From a checkpoint of a small image classifier.
Model: norm layernorm, activation relu, patch size [2, 2], width 320.
Rows from block 4, named by matrix and row number. Rows with one number belong to one neuron. Each number is 128 + 32 x the weight over its row's rms, rounded and kept within 0 to 255. All counts start at 0. After the name is the row's rms in percent of the matrix's.
# fc1: MLP up (model.blocks.4.mlp.fc1.weight, 1280x320), inputs 0-63
# fc2: MLP down (model.blocks.4.mlp.fc2.weight, 320x1280, transposed), outputs 0-63
fc1.183 108 [128 131  72  45  41  80 110 112 158  99 122 118 135 159 122  93 150 133 117 116 147  97 132 151  92 154 126 140 163 145 103  81  90 126 132  95 148 124 174  97 162 144 128  94  93 112 154 139  88 117 137 137 106 134 151 136 107 166 121 147 116 124 127 107]
fc2.183 097 [173 159 171  84 172  52 139 163 123 100 133 103 187 116 107 117 124 138 124 112 107 108 117 137 103 126 155 173  67 100 167 119 137 164  94  81  88 102 103 136 103 114  78 140 160 136  94 126 105 111 151 112 105  86 158  84 141 174 123 106 163 106 114 104]
fc1.184 212 [101 108 133 138  82 132  81 108 175 166  98 130 101 151 186 117 134 124 152 188 122 116  84  59 159 171 109 126  83 122 130 157 185 122 110 168 119 163 119 127 111 124 162 125 197 113  95 120 116 151 177 152 115 100 165 109 159  66 115 183 136 157 139 156]
fc2.184 231 [ 75 165 110 107 139 115 152 149 155 113 116 127  96  53 115 153 166  73 148 162 129 126 154  60  85 111  80 105 136 135 112 141 165 151 135 119 165 135 183 103 116 137 156 118 105 127 130 132 115  91  56 133  86 160 105  99 142 165 148 113  84 128 151 152]
fc1.187 170 [ 48 127 126 176 163 187 139 115  94 163 107 168 200 102 151 151 156 162 141  76 110 133  96 135  92 139 108 171 116 158 130 159 172  71 132  84 144 112 172 136 110 125  37 115 138 167 153  95 148  95  86  93 172 187 175 134 126 127 131 144 185 154 170 176]
fc2.187 186 [163 178 139 121 103 116  87  69 181 165  73  61  93  52  80 118 126  71 110 129 100  94 119 144  72  75 126 127 213  90 141 125  86 176 152 120 175 116 101  87 141 148 195  89 163 170  86 102 149 128 104 124  56 158 137 109 122 160 144 124 124 155 175 160]
fc1.188 022 [119  76 150 118 116 175  99 194 141 142 152  97 193  85 140 131 145 164  89 142  84 149 107  97 162 158 132 118 147 143 147 153  93 123 153 115 125 147 182  81 172 179 111  96 113 170 185 104 123  69 110 124 139 167 137  93 121 119 150  91 133 125 153 149]
fc2.188 021 [ 85  89 143 174 123  91 155 132 143 124 123 113 207 125 127  66 116 153 145 168 151  69 141  67  93 144 139 133 117 154 145 142 147  84 116  70 113 143 118 145 101 100 159 101 128 166 103  84 132 128 127 207 143 134 105 157 120 121 140 171 106 189  72 105]
fc1.189 086 [174 138 126  44 150 156 131  71 138 134 126  90 110  89  92 161 127 158 145  95 162  88 106 146 132 102 142 141 122 157 160  89 109 146 157  89 160 169 126 105 147 114 200 174 137 112 180 136 132 136 159 138 109 156 161 156 149 118 134  60 157 123 178 131]
fc2.189 078 [121 117 157 149 127 120 112 145 108  94 117 160 117 169 103  86 202 159 131 104  42 127 157 143 138 124 144 205 133 172 108 134 141 173 142 118 130 169  76 183  86 173  81 183 101 106 155 127 117  39 143 151 141 101 173 112 125 122  97 156 185  90 101 128]
fc1.190 031 [142 133 137 115 141 137  87 111 172 109  68 145 105 140 158  90 136 161 192 148  80 165 109 216 191 161 124 116 196  67 169 100 131 117 125 117 189 166 143 145 118 118  92 124 119 159 145 137 112 107 109 212 165 109 134 205 113 120 111 138 134 135 120 136]
fc2.190 030 [188 136  91 120  97 120 138  84 121 134  66 164  79 133 108 178 127  68 114 146 152 128 131 135 106  40 131 117  83  98 105 155 139 101 165 104 157 160  98 162 156 170  86  87 114 146 101 110  87 111 157 132  97 130 102 127 113 114  79 127 113 163  91 135]
fc1.191 086 [ 91 185 118 150 155 177 102 176 148 138 117  81 137 121  98 124 157  90 159 163 148 129  94 128 179  61 133  95 166 128 170 139 137  91 109 117 107 102 155 160 181  73  96 157 124  77 167 108 168 111 123  91 157 182  89 169 136  99 136 148 105 187 140 102]
fc2.191 080 [ 74 159 157 129 125 143 144  98 105  47 152 116 133 155  95 134 134 139 105 148 166 100 109 147 115 188 155 108 103  94 109 126 208 106 159 137 114  32 115 136 136  58 107 140  86  92 149 108  97 164 109 151 160 129  95 125 196 130 168 117 109 106 141 122]
fc1.192 058 [152 111 138 108 109 135 169 116 111 125 132 122 111 204 204 138  93  78 162  85 140 144 117 153  84 110 145 156 140 128 144 156  89  93 157 119  82 104 103 140 126 157 135 143 147 143 151 148 146 137 175 120 123 120 125 104 135 108 122 177 183 120 114 132]
fc2.192 059 [ 93 155 148  93 118 138 123 148 136  82 145  81 164 112 191  89 146 131 117 158 111 168 110 192 130 182  56 116  94 114 157 121 127  75 132  92  84 122  99  75 119 130 105 136 186  85 195 104 115 121 145 140 200  99 162 119  89 109 111 113 121 126 130 123]
fc1.193 091 [225 195 105 133 131 114 173 114 130 108  94 107 108 145  87 137  89 158 140  94 152 140 134 132 157  61 148 140  56 145  82  72 113 164 154 134 129  94 145  82 147 138  87  95 129 167 147 121 130 137 200 119 123 180 155  99 132 144 185 164 173 172 146  90]
fc2.193 086 [139 151 130  58 140 120 162 146 158 146 110 143 103 174  98 150 188 159 137 166  99  84 107  76 153 145 145 120 102 133 134 138  51 157 167 115 150 125 114  94 129 134 128  89 145 145 163  74 116 174 104 101  35 125 121 102 134 176  75 138 150 139  97 136]
fc1.194 056 [121  99 119  78 147 145 177 142 122  85 141  70 178 130 134  67 171  87 146 186 137  88  89 169 164 165 114 104 134 124  84 137 161  90 111 175 106 103 130 132 172 111 115  88 153 132 135  82 113 150  88 171  99 187 136 118 180 130 173 134 146 188  79  91]
fc2.194 051 [103 119 141  89  84  97 143 151 160 146 140  95 140 173 142  74 113 153 107  17 125 151  74 100  93 141 129 120 158 189 129 148 151  77 189 162  59 161  96  92 132 111 170 120  86 117 121 114 106 193 210 131 126  98 130 147 100 172  99 189 200  77 165 179]
fc1.195 012 [155 163 156 123 118 138 158 155 174 116 146 139 139  95 126  81  96 133  77  72  91 112  63 130 146 184 131 105 143 188 130 145 109  99 119 124 146 176  83 144 121 103 107 111 170 128  78  88 138 184 104 168 148 113 128  70 130 118 134 103 147 126 126 129]
fc2.195 010 [138 107 113 116 121  60 190 168 158 130  67 106 153  70 103  96 153 138 131 166 167 155 124 102 146 120  86  69 158 120 123 144 150 129 141 106 116 105 118 175 169 139 150 122 109  99 159 121 127 152 148 103 107 169 140 159 142 152  72 171 120 136  79 168]
fc1.197 083 [121 101  87  94 132 134 147 153  95 105 174 164 122 141 111  89 192 129  86 139 140  95  73 113 118 129 108 142 144 144 107 128  84  98 148  89  87 175 166 174 128 119 138 148 153 139 140  32 117 143 172 149 176 176 204 171 160 171 109  99  67 113 144 140]
fc2.197 085 [134 102  97 114  56 134 133 115  72  74  60 164 167  91 126 153 202 136 118 174  75 166 147 161 167 115 104 114 147 132 102 158  96 149 110 186 142 133 148 104 129 127 118 160 120 113 140  97 120 147 122 155 154 151 129 155 158 116 113 192 173 133  81 151]
fc1.198 095 [169 128 153 116 127  97 146  75 149 150 170 154 133 110 126 111 182  79 137 190 144 125  91 116  78 183 115  61  71  65  94 156  89 137 125 101 136 166  98 114 153 106 121  89 163  95 155 128  58 159 139 163 108 160 181  67 127 129 104 195 155 104  64  99]
fc2.198 091 [107 161 147  80 125 114 100 167 106  76 112 111 105 127  83 145 159 146 148 142 102 155 112 116  47 120  88 166 171 153 176 103  65 126  84 139 138 163 129 150 140 130 165 174 222 111 150 153 118 156 138 132 126 164  79 154 161 129 119 181 147 154 130 145]
fc1.199 184 [166 193 109 132 171 189 145 131 151 112 119  95 170 119 122  89  84 114 177  75 103  98 118 114 131 105 110 135 109  82 134 123 135 107 139 138 152 158 126  72 145 143 132 192 134 125  82 128 158  66 151 190  84 125 122 117 181 143 127  93 141 119 110 132]
fc2.199 189 [185 169 120 115 105 146 129 124  83 177 145  90 173  56 141 133 125  99 142 134 108 191 136 175 165 123  97 152 101 118  70 119 122 152 122 115 152 149 156 129  89 165  98  74 128 138 111 148 179 109 210 175  99 127 136 142 125  78 143 159 129 148 137 147]
fc1.200 201 [142  62 110 125 165 108 238  77 138 177 141 149 135 117 194  99  86 138 138 165 109 121 137  88 178 114 194 135 170 153 135 111 138 104  81 153 154 142  98 197 172 116 135 148  94 105 154  97 126 158  98 126 101  81 103 119 143  97 107 193  95 142 134 123]
fc2.200 222 [133  98 176 112 109 169 103 164 143  99 119 111 100  98 133 111 110 165 129 127 174 139 123 127 110  80 137 128 128 104 123  57 108 163 142 150  99 121 169  94 130 125  85 100 144 154 114 138 112 126 151 149 165 161 155 107 144 148 169 143 201 146  94 109]
fc1.204 165 [128 164 176 167 137 100 140 141 142 116 197 127 107 175 102 112 127 113 121 173 163 165 145 104 115 137 126 130  76  98 190 128 136  94 171 175 154  78 121 121 149 108 134 105 132 114 148 103 202  71 160 132 108 131 112 147 125 127 119  95 151 135 147  93]
fc2.204 158 [ 80  89 127 118 109 157 124 145  91  84 174 112 182 160 123  98 130 128 182 121 120 181 120 159 115 126 147 109 128 112 134  96  91 152  63 144  81  93  79 140 137 134 116  95 140  90 140 153 149 127 133 116 149 126 120 114 153 125 166 169 138 145 199 121]
fc1.205 009 [102 118 136 200 155 155 142 102  86 137 155  70 112 154  95 106 195  99 118 128 124 204 122 120 138 123 162 130 112 141 138  47 138 136 163 124 163 104 133 126 167 155 110 128  77  63 158 164 142 105 140 143 139 143 164 151 185 135 177 109 128 136 126 180]
fc2.205 009 [148 155 161 128 141  88 164 156 137 116  99 155  72 135 154 101 170 163 110 112 114  72 119 132 149 183 154 158 106  88 133 121 172 124  74  85  68 164 143  90 114 180 189 115 167 148 191 119  85  94 185 137 124 128  74 129 153 113 122  69 163  97 149 152]
fc1.206 013 [133 127 146 112  77 124 127 108 151 117 150 133  80  94 144 147 160  82 109  96 114  88  96 146 201 181 143 144 185 122  76 148  76 110  81  83 128 151 155 111  90 153 109  88 147 154 154  65 130 160  83 134 100 173 139  77 140 146 109 171 118 128  83 122]
fc2.206 011 [ 91 115 163 171 179 124 160 135  87 154 112  97 127  88 143 120 145 123 170  60 117  83 171 106  81 125  61 141  95  68 175  93  93 114 174  73 137 103  86 139 137 154 129 101  92 144 104 124 126 201 155 136  93  87 166 139 110 135 129 131 171  82 155 110]
fc1.207 129 [119  88 130 123  97 151  87 138  96 113 112  61 117  87 120 121 104 114 131 143  92 187 135 150 119 149 116 109  84 114 157 122  97 138 175 130 118 139 142 165 148 141 153 113 134 148 152  82 137  84 164 149 149 180 104 141 181 127 166 145 114 142 108  98]
fc2.207 118 [106  88 132 151  98 160 150 161 145 139 107  90 100 140 143 189  64 129 178 155 101 142 139 113 112 148 164 151 152  94 154 165 129  58  84 104 173 165 127 109 206  91 108 132 164 131 125 130 161 108 134 144 143  97  85 100 184 132 109 104  71 140 163 141]
fc1.208 028 [103 103  99 106 151 135 153 136  92 135 174 133 118 190 101 100 102 127 132 105 115 131 181 140 122 156 134 129  87 178 114  89 166 140 123 133 151 101 142 126 130 132 126 124 159 161 123  67 104 131 139 136 192 139 151 145 145  85 103  59 226 106 149 101]
fc2.208 028 [145 143 174  72 148 146 142 122 124 110 143 101 134 170 108 130 115 121 166 154 119 123  78 169 129 155 101 175 187 113  75 131 125 158 195 165 178 112 139  87 150 192 145 127  99  98 179 143 133 135 123 183 184 152 126 114 161  68 119 145 114 150 109 133]
fc1.209 108 [143 178 203 108  82 162 190  82 131 133 149 119  74  75 136 150 128 131 124 123 152 155 148 128 124 163  67  86  83 145 163 141 136 146 167  99 105 134 129 163 129 145 127  59 156 102 183 121 129 148 178 109 122  99 147 131 136 104  94 143 172  90 133  96]
fc2.209 116 [137 131 136 156 150 107 161 152 100 112 101  50 138  88 112 160 129 179 159 133 111  97 164 136 141 148 180 129 132  77 171 183 108 147 117 161 145 132 154 118 107 109  81 116 153 117 111 141 131 135 117 101 177 129 117 138 134 171 131  78  90 148 131 115]
fc1.210 103 [141 139 157  64 184 156 168 129 186 160 173 116 124 113 143  86 113 145 154 117 127  92  71 156  99  70 146 124 140 144 139 139 141 113 184 134 110  91 113 135 101 117  72 201 146 143 148 120 107 126 102 152 142 119  98  83 144 133 147 142  70 158 147 119]
fc2.210 090 [ 69 106 162 139 133 153  97 183 112 125 201 142 149 112 134  88 150 120 118 100  84 173 166 136 113  93  99 101  73 108 138 119  99  87 140 190 102 127 102 110 114 148 123  86 144 126 169 121  94 100 143 171 146  97  92 108  73 142 133 126 139 153  89  81]
fc1.214 017 [127 103 136 163 123 119 127 148 154 127 116 139 124 145 133 132 101 186 134  91 131 146  92 161  92  98 132 160 212 163 121  85 106  77 187 136 111  79  83 168 106 110 116 152 113 129 164 121  93  95 101 148 120  94 144 175  56 120 207 121 121  64 110 146]
fc2.214 016 [170 100 136 117 156 114  44 132 135  84 119 139 146 159 134  96 129 129 145 147 208 148 139 141 138 132 103 136 110 100 129 164 148 136 125  91 145 145 165 115 118  93 150 109 153 110 173 137 111 112 142  92 146  84 127 156 126 171 169 141 169 133 136 104]
fc1.215 112 [147 135 116 119  64 200 168 154 186 146 115 139 125 140 168 129  81 175 185 108 125 125 107  56  47 102 152 148 132 116 114 133  86 100 181  98 147  99 109 147 153 136 156 195 128 127 103 123 112 132 159 120 106 140 149 158 105 141 173 111 139  94 141 152]
fc2.215 116 [117 141 150 139 123  77 117  99 112  39 121  73 159 123  91 109 163 122 120 207 180 114 102 162 114 179  87 119  60 164 133 118  86  28 139 123 109 138 125 137  86 102 160 117 147  80 162 112 120  93 191  92 161 144 174  88 123 155 148 141 108  94  82 179]
fc1.216 061 [ 92 105 136 113 105 164 176 154  91 111 190 137 152 101 148 104 126 136 134 112 157 132 103 149 142 130 127 178 153 130 115 161 119 116 101 123  79 160 104 103 163 179 139  40 132 127 114  84 120  95 120 114 151 109 136 137  79 139 120 119  71  67 152 122]
fc2.216 059 [168 157 107  84 165 144 105 104 144 120  79 169 140 114 160 180 126 137 141 135 166 211 125 125 136 106  66 135 131 122 114 157 131 131 121 189 106 123  89 124 122  93 170 191 120 113 159 180 114 111 116  94 124  77 106 123 127 116 160 114 110 164 221 199]
fc1.217 063 [146 146 150 104 145 121 151 134 131 174 159 172 180 198 115 149 127  86 128  63  80 136  87 199 143 123 105 131 176 136  64 123 137  94 130 121 150 128 127 128 118 151 104 144 146 132 143 108 148 109  82 142  92 124 129 139  89 163 163 161 129  60 120 162]
fc2.217 070 [148 186 133  90 131  55 128 113 170 114  93 130 152  94 148 122 138  89  96 108 186 156 163 131 139 138 140 113 106 107 114 160 159 132 104 129 104  86 169 146 158 143 120  97 138 190  92 128 152 187  91 122 137 133  97 108 148 148 124 120 140 112  76  87]
fc1.218 142 [154 112 146  76 125 112 187 183 116 158 127 129 142 104 197 112 120 119 139 156  82 123 131 124 113  88 134 138 100  89 145 129 196 116 181 118 135 101 151 171 156 185 151  89 167 144 133 113 123 105 125 136  68 141 143 121 147 184 105 156 156 120 124 133]
fc2.218 146 [111 127 178  70 161 190 188 108 143 173  99 102 133 129 147 112 105 145 134 141  98  49 125 135 219 126 136 155 154 106 139 145 192 139 103 101 173 114 103 190 157 153 145  93 205 102  70 132 169 111  64 121 161 140  81 126  73  82 145 118 162 138 142 115]
fc1.219 142 [135 139 116  76 106 113 101 202 135 122 108 102  51 154 171 138  78 146 138 130 103 188  30 142 149 101 123  83 126 136 108 143 134 112 100 141 165 189 117 128  79 146 170 168 158 127 160  96 105 148 174 106 143 118 138 124  96 123 141 138 191 173 156 152]
fc2.219 139 [196 167 124 179 131 170 145  78 164 142 178 108 176 114  96 129 178  87 149 145 158  80 210  98 170 109  99 191 160 182 103  60 114 115 161  99 140 108 116 125 156 123 130  89 125 141 109 115 113  89  93 119 151 105  81 158 145 179  86 126 111 122 158 124]
fc1.220 132 [125 158 138  88 135 100 105 122  84  98 127 112 100  60 157 134 149  92 103 165 125 120  82 133  68 110 121  70 179  82 174 134  86  98 123 130  81 118 122 154 159 127 136 124 109 113 170 136 105  95  96 158 146 119 155 147 179 154 103 135 180 164 118 124]
fc2.220 134 [ 94 125 120  95 133 113 215 159 187 127 132 114 139 138 135 180 144 172 196 157 114 117 139 132 194 159 154 182 155 118 166 140 109  87  95 159 135 158  95  88  91 125 133 144 151 169 116 159 158 133 114 159 200 128  86 147 123 102  98  79  43 156 106 137]
fc1.221 188 [118 151 126  90 148 113 156 101 112  48 122 103  75 120  85 138 169 134 169 107 123 148  94 188 146 129 190 144 154 142 167  57  69 194 174 120 172 124 123 161 151 135 102 152 157 119 153 156 103  97 159 168 136 132 158 103 109 135 133 101 148 150 144 110]
fc2.221 182 [ 79 115  91  91 129 128 180 140 122 145 107 182 127 153 122 142 117 103 186 166  80  94 122 152 131  76 109 117 127  78 179 178 180 123 183 127 168 150 123 115 126 129 177 115 159  74 102  89 135 131 145 128 139 135 159 132  98 125  92 121 127 157 154 179]
fc1.222 071 [135 107 124 126 105 110 172 115 141 137  63 145 153 120 102 137 132 131  87 118 187 152 114 142  25  98 110 121 146 108 123 106  88 139 139 180 138 143 178 122  86 171 137  96 151 213 184 145 117 196 112 158 114 139  86 141 117  86 156 146 106  93 157 149]
fc2.222 069 [139 123 158 151 148 165 113 109 207 171 167 147 105 129 111  57 128  88 177 105 190  78 133  76 135 171 128 159  95 176  93 166 167  94 116 150  90 129 154  85 142  95 158 119 138 122  87 166 129  77 131 162 126 128  65 109  89  97 174 167 168 136 130  75]
fc1.224 164 [178 126 138 155 149 156 101  83 141 100 105 163 121  78 186 174 115 107  91 110 100 139 148 116 174  79 111 143 136  95 141 152  74 120 127 107 105 193 117 106 144 102  81 113 133 119 152  64 110 165 100 182 157 143 141 113 130 152 115  68 107 144 127 113]
fc2.224 166 [170 140  97 115  89 169 136 160  92  68 144 145 114 114 125  81 182 110 168 113 143 123  88 136 160 121 117 140  74 163  98 130 103  92 153  49 113  88 125 145  81 124 116 165  98 112  90 113 121 129 119 162 179 129  95 127 127  69 152 102 211 132 116 142]
fc1.225 136 [151 100 131 129 146 188  93 124 147 127 147 113 104 124 138 130 115 103  67  91 106 146 120  77  57 129 101 172 104  99  74 116  96  74  96 124 117 162 107 154  99 144 152 113 137 171 110 125 138 137  84 195 106 130 119 138 135 212 140 172 145 166 202 130]
fc2.225 139 [112 139 101 101 165  61 131 110 139 123 139  95 156  96 138 173 128 135 167 173 120 154 142 123 123 185 132 158 157 134 136 181  94 163  83 161 143 129 105 125 160  89  86 184 141 142 178 187 122 112 117 164 170 164 158 108 162 153 113 102  79  62  69 177]
fc1.226 098 [129 112 134 186 163  87 126 120 190 123 177  77 153 134  54 147 124 137  98 134 157 113 124 147 164 173 145 129 107 192 160 146  74 112 135  71  36 131  55 141 160  35 122 133 130 174 125 100  92 140 134 174 133 162 146  89 110 141 140  69 110  48  90 120]
fc2.226 096 [ 87  96 132 150 130 163 120 121  80 110  98 169 114 141 132 107 133 115 129 115 184  71 184 144 131 170 100 134 110 145 171 126 132  91 116 171 182 111 183 102 128 150 115 155 105 163  20  72 111  80 142 109 131  92  79 119 152 135  76  93  85 134 104 110]
fc1.227 131 [ 89  97  86 134 200 141 138 146 142 127 150 107 202 115  91 140 137 164 136 119 130  84  92 136 192 138 127 161 122 140 141 144 127 103 157 150 113 139 179 179 157  84 174 169 175 104 117 135  99 144 106 119 131 146 113  80 130 169 160  95 185  87 169 159]
fc2.227 140 [184  92 136 126 103  74 138  81 108  98  76  93 142 149 110 145 181 100  98 168 110 129 159 162 170 134 107  84 139 144 137 144 147 112  65 122 125 180 178  90 131  81  97 122 182  69 101  89 179 159 154 134 100 177  95 103 125 139  93 141 101 108  86 139]
fc1.228 181 [145 110  90 105 147 135 110 147 140 113  89 132 137  48  73 154 110  92 133 162 101 108 126 111 121 146  78 136  57 129 174 164 105 120 125  91 146 103  84 142  94 187 138 109  98 156 121 125 155 159 127 120 156 102 128  83 118 155  97 117 121 103 126 107]
fc2.228 178 [ 82  90 154 135 141 110  38 149  91 107 200  83 159  81  74  90 118 119 121 134 124 113 133  95 140 111 133 162 117 129 138 169 132 126 165 105  85 113 123 142 137  60 120 160 113  93 156 160 106 177 177 172 166 147  79 159 139 164 110 125 106 123 179 192]
fc1.229 162 [ 81 165 146 121 139  83 111 132  94  92 154 106  98  96  68 152 135 100 107 134 158 142 106 173  70 101 140  86 126  95 134 131 127 154  89 114 109 163 152 213 122  94  63 148 143 127 113  94 149  91  96 158 162  73 111  96 112 149 138 130  88 146 110 128]
fc2.229 157 [115 105 150 137 114 100 194  63  92 112 107  80  98 104 151 200  95 148 120 173 124 174 179 121 151 134 167  91 148 107 140 140 113 129 158 148 124  69 135  83 122 119 114 151 160 134 116 187 102  70 116 129 131 153 191 162 147  71 125 122 143 114 124 159]
fc1.230 064 [180 127 117 149 147 148 161  88 118 174 119 122 115 123 151 139 142 130 114 191 135 195 136 124 149 147  98 156 109 156 106 167  93  98  75 141 123 147 136 130 159 132 103 119  78 139 154  83  85 108 135  73 158 110  91 161 134 160 132 139 127 105 119 118]
fc2.230 061 [158 124 113 129 108 168 125 155  87 146 107  84 135  58 172 147 177 162 132 107 153 171 121 202  94  64 138  97 108 113  90 129  99 185  76 146 116 101  92 110  64 111 174 145 185  77 180  72  96 109 122 132 112 119 164 131 123 128  88 138 136 185 145 146]
fc1.231 029 [ 93 179 162 103 125 139  81  60 115 149 137 115 158 126 102 144 182 204  97 152 154  56 127  88 101  92 103 138 173 141 105 159 137 144 180 165 139  67  88 138 179 137 115 114 112  88 128 166 155 120 150 146  83 116 120 100  97 111 108  89  78 149 139  53]
fc2.231 031 [ 83 163 144 119 146 108 141 154 137 178 125  94 120 123  71 120 136 149 193 129 106 208 127  96 156 161 109 105 116 129   3 132  94 149 171 142 113 166 127 136 133 146 130 140 204 101 186 101 129 147 111 154  79 141 156 140 111 116 129 124 120 143 141 118]
fc1.232 230 [100 184 176 116 117  55  88 132 145 125 128 156 151 136 156 121 141 193 155 133 109 170 100 151 116 115 160 168 111 138  97 142 169 132 131  74 131  92 133 122 136  92 100 201 200 137 159 134 102 112  76 168 183 154 152 180 100 143 109 104 104 128 106 142]
fc2.232 244 [138 149 138 176 156  78 100 149 125 130 128  92 153  76  84 155 111 142  84 155  99 153 100 127 120 130 109 165  42 122 125 105 141  90 122 165 108 106 180 103 136 118 147 142 151 183 178 163 142 141 140 149 122 134 180 161  97 110 133 102 169 157  99 107]
fc1.234 009 [158 137 200 149 152 124 158 171 127 173  82 198 141 101  96 151 133 143 141 165 152 141 175  91 132 128 122  94 108 129 118  65 161  96  99 128 146 123 124 156 101 189 134 119 177  74 174  85 161 133 127 129 146 131 136  94  97 142 108 120  78 170 185  94]
fc2.234 008 [113 125 133 162 148 171 161 114 110 139 110 150 115 128 104 128 180 154  73 132 123 150 129 118 132  78 147  93  96 116  44  83 165  94 134 176 160 143 105 104 140 167 147 198 157 114 144 108 140 151 112 196 106 177 201 158 169 131 144 146 128 131 128 190]
fc1.236 180 [119 191 155 174 120 131 189 101 185 129 121 131 160 148 135 124 142 108 170 133 134  91  60 138 100  78 101 123 192 151 179 118  94 132 174 173 133  99 108  88 172 126 100 133  78 145 158  78 172 101 133 156 177 136 191 149 126 124 139 143  59 144  74 136]
fc2.236 186 [135 122  91 146 163 144  76 107 104 148  83  98 117  78 130 113 115 142 177 166 103 132 110 119 113 121 120 126 166  68 162 121  74 151 134 129 136  90 131 131 191 114 169 138 116 136 127 168 116  75 121 122 150 124  99  65 136 108  82 109 123 155 112  66]
fc1.237 116 [144  95 161 141  76 160  99 122 110 140 116 110  99  85 110 110 113 100 128 125 176 116 159 170 126 100 146  72  90 139 139 165  73 142 152 125 195 180 152 143 105 160 140 105 127 134 137 148  96 145 106 119 175  69 123 147 124 158 111  76 117 178 192  99]
fc2.237 117 [120 192 149 141 150 112 155  89 129  94  78  77 131  77 146 171 124 163 115 132 115 117 139 139 162 110 120 164 122  89  96 109 164  54 151 134 191 148 160  87 122 103  88 136  98 168 162  98  99 101 128 152 129 170 136 151 134 123 145 148 143 118 139 145]
fc1.239 084 [149 138 152  98 119 160 126  82 186 140 151 142 152 121 137 119  81 121 125 166 101 166 112 163 141 117  83 127 118  98 107 183 131 149 137 177 193 129  99  71 177 101  87 104 156 129 154  54  74 158 109 156  95 148  84 152  77 152 107 145 183 103 156 153]
fc2.239 085 [ 72 116 161 139  95 103 127 164 151 147 158 149  88 130 138 112 152 124 155 116 108 112  83 144 104 108 140  92 183 159 101 119 116 102 148 157 186 123 133  95 158 116 112 176  71 142 110 132 133 140 129 114  62 189 145 146 103 146 141 142 146 135 101 126]
fc1.241 141 [129 147 148 192 123 143 136 136 100  95 109 126 140  99  62 172 137 155 104 101 138 156 147 121 152  76 165 100 215 128 173 113  97  97 127 152 145 134 101 151 133 136  39 122 114 104 123  87 125 153 152 129 145 159 178 122 167 174 186  95 131 126 147 135]
fc2.241 136 [161 123 135 109 165 187  86  91  72  28 198 146 117 164 103  49 179 136 138 143 114 138 116 122 144 147  83 151  71 132 102 104  87 172 101 117 102 124  86 171 106 120 106 131 171 153  99 102  66 126 134 143 110  96 150  48 138  94 129 159 150 118 118 115]
fc1.242 055 [129 169 119 104 129 117 106 154  85 107 128 103 167 137 109  85 165 172  49 205 121 104 137 141 174 164  96 123 136 158 161  60  60 124 103 121  85 167 113 143 128 123 177 145  99 162  88 108 121  65 132 171 127 102 146 192 148 128 135 135 138 149 183 147]
fc2.242 052 [147 104  95 180 183 191 127 162 139 131 145 130  68 147 126 174 148 111 146 134 116 143 118  86 157 121 196 141 145 174 110 115  83  95 118 152 145  79 165 129 135 218 122 196 146 115 155 178  86 130  84 118 107 111 103 117 159  77 143 122  54  85 109 161]
fc1.244 161 [131 136 146  98  96 100 144 178 118 167 159 156 160 144 172 106 155 124 160  98 179 120 151 170 156 128 170  98  76 140  94 202 141  69 122  85 180 111 137 140 112 102 128 130 128 108 118  94 101  91  55 100  95 104 158 200  81 136 131 120 128 160 206 163]
fc2.244 173 [177 132  66 154 148 132  79 149 103 100 175 116 154 144 163 158 126 127 110 151 127 120 141 128 101 100 166 154 157 133  81  61 151 124  89 142 131 143 145 193 157 160 119 125  68 113 125 119 119 120 111  91 124 110 162 109 145 130  78 117 111  96 112 120]
fc1.245 057 [188 135 140  85 147 180 148  96 104  95 143 150 117 121 164  77 130  84 112 113  81  72 135 128 118 111 122 177  97 160  90 106 127  66 141  87  96 134 119 168 109 142 118 195 151 129 153 134  86  85  95 112 148  73  73 114 174  85 155 162 138 191  93 136]
fc2.245 053 [142 135  91 141 125 136 124 125 129 126 141 155 141 118 111 136 164 165 167 173  89 118 156 172 137 132 101 161  99 145 162 125 155 105  90  72 136  74 134 139 110 126 116 153 150 126 202 106  79  87 157 132 143 101  63 132 122 100 122 132 157 160 116  42]
fc1.249 040 [ 90 100 117 141 134 161 223 151 130 135 133 133  84 127 171 193 109  84 144 134  68 154 118 106 125  88 139 179 123 135 108 138 130 117 152 126 126 128  98 145 132 156 211 123 145 161  79  96 179  64 146 110 138 138 145 100 111 163 143 105 113 149 132  96]
fc2.249 037 [147 112 139 113  84 142 119 149 100  99  97 197  86 131 152 112  66 176 110  26 137 128 132 154 136 111 162 146 102 133  99 145 166  99 122 125 130 135 149 130 162 105 107 102 120 151 106 112 118  71 140 155 104 100 129 126 128  89 120 151 111  98  93  96]
fc1.250 151 [ 95 152 163 109 157 138 111 114  79  77  67 150 131 116 107 175 109 120  98  69 128 108 163 120 116 169 180 102 148 107 167 167 176 130 213 120  94 143 123 184 146 135 127 121 136 123 103 105 150 131 164 168  91 134 151 115 161 187 190  87 135  96 166 135]
fc2.250 152 [131 105 127  84 133 163  63 103 123  48 163  84 168 100  94  91 108  78 140  96 118 140 119 124 129 117 169 122  93 172  73 113  80 113  82 141 138  84  80 148  80 144 119 147 128 147 106  24  76  95 138 202 143 156 151 140 167 100 100 140 131 105  80 163]
fc1.252 033 [190  69 142 152 116  48 175  76 119 120 135 114 154 158  89 107 133 174 203 171 156 103 116 172 164 121  67 158 146 129  83 113 153  79 151 171 135 155 113 112 131  95 112 114 166  88 162 179 178 113 166 129 159 131 152 175  86 146 123  96 116 112  78 149]
fc2.252 034 [186 142 149 109  86 138 111 132 112 153  95 199 204 150 110 106 108 111 143 110 101 169 160 134 115 156 119 171 110 106  96 152 106 127 163 136 186 136 163 119 132  98 122  71 174 122 106 118 174 117 142  98 152 128 151  87  82 114 117 105 143  81 105 149]
fc1.253 015 [119 145 152 118 126 166 142 169 117 121 139 121 130 145 118 117  76 173 178 117 133 132 140 128 184 132 153 130 125 132 112 140 110 135 101 205 145 117 159 211 112 174 117  33 123 129 110 144 118 135 150 114  97 162 111 158 108 124 131 167 151 139 113 140]
fc2.253 015 [162 146 104  97 180 108 182 157 135  88 153 111 175 169 122 158 159 155 165 135 168  94 124 155 160 117 104 138  97 139 142 154 132  79 140 105 227 108 165 109 122  94 124 123  72 115 108 114 157 134 201 145 116 161 158 109 139  72 110  94 154 129 124 137]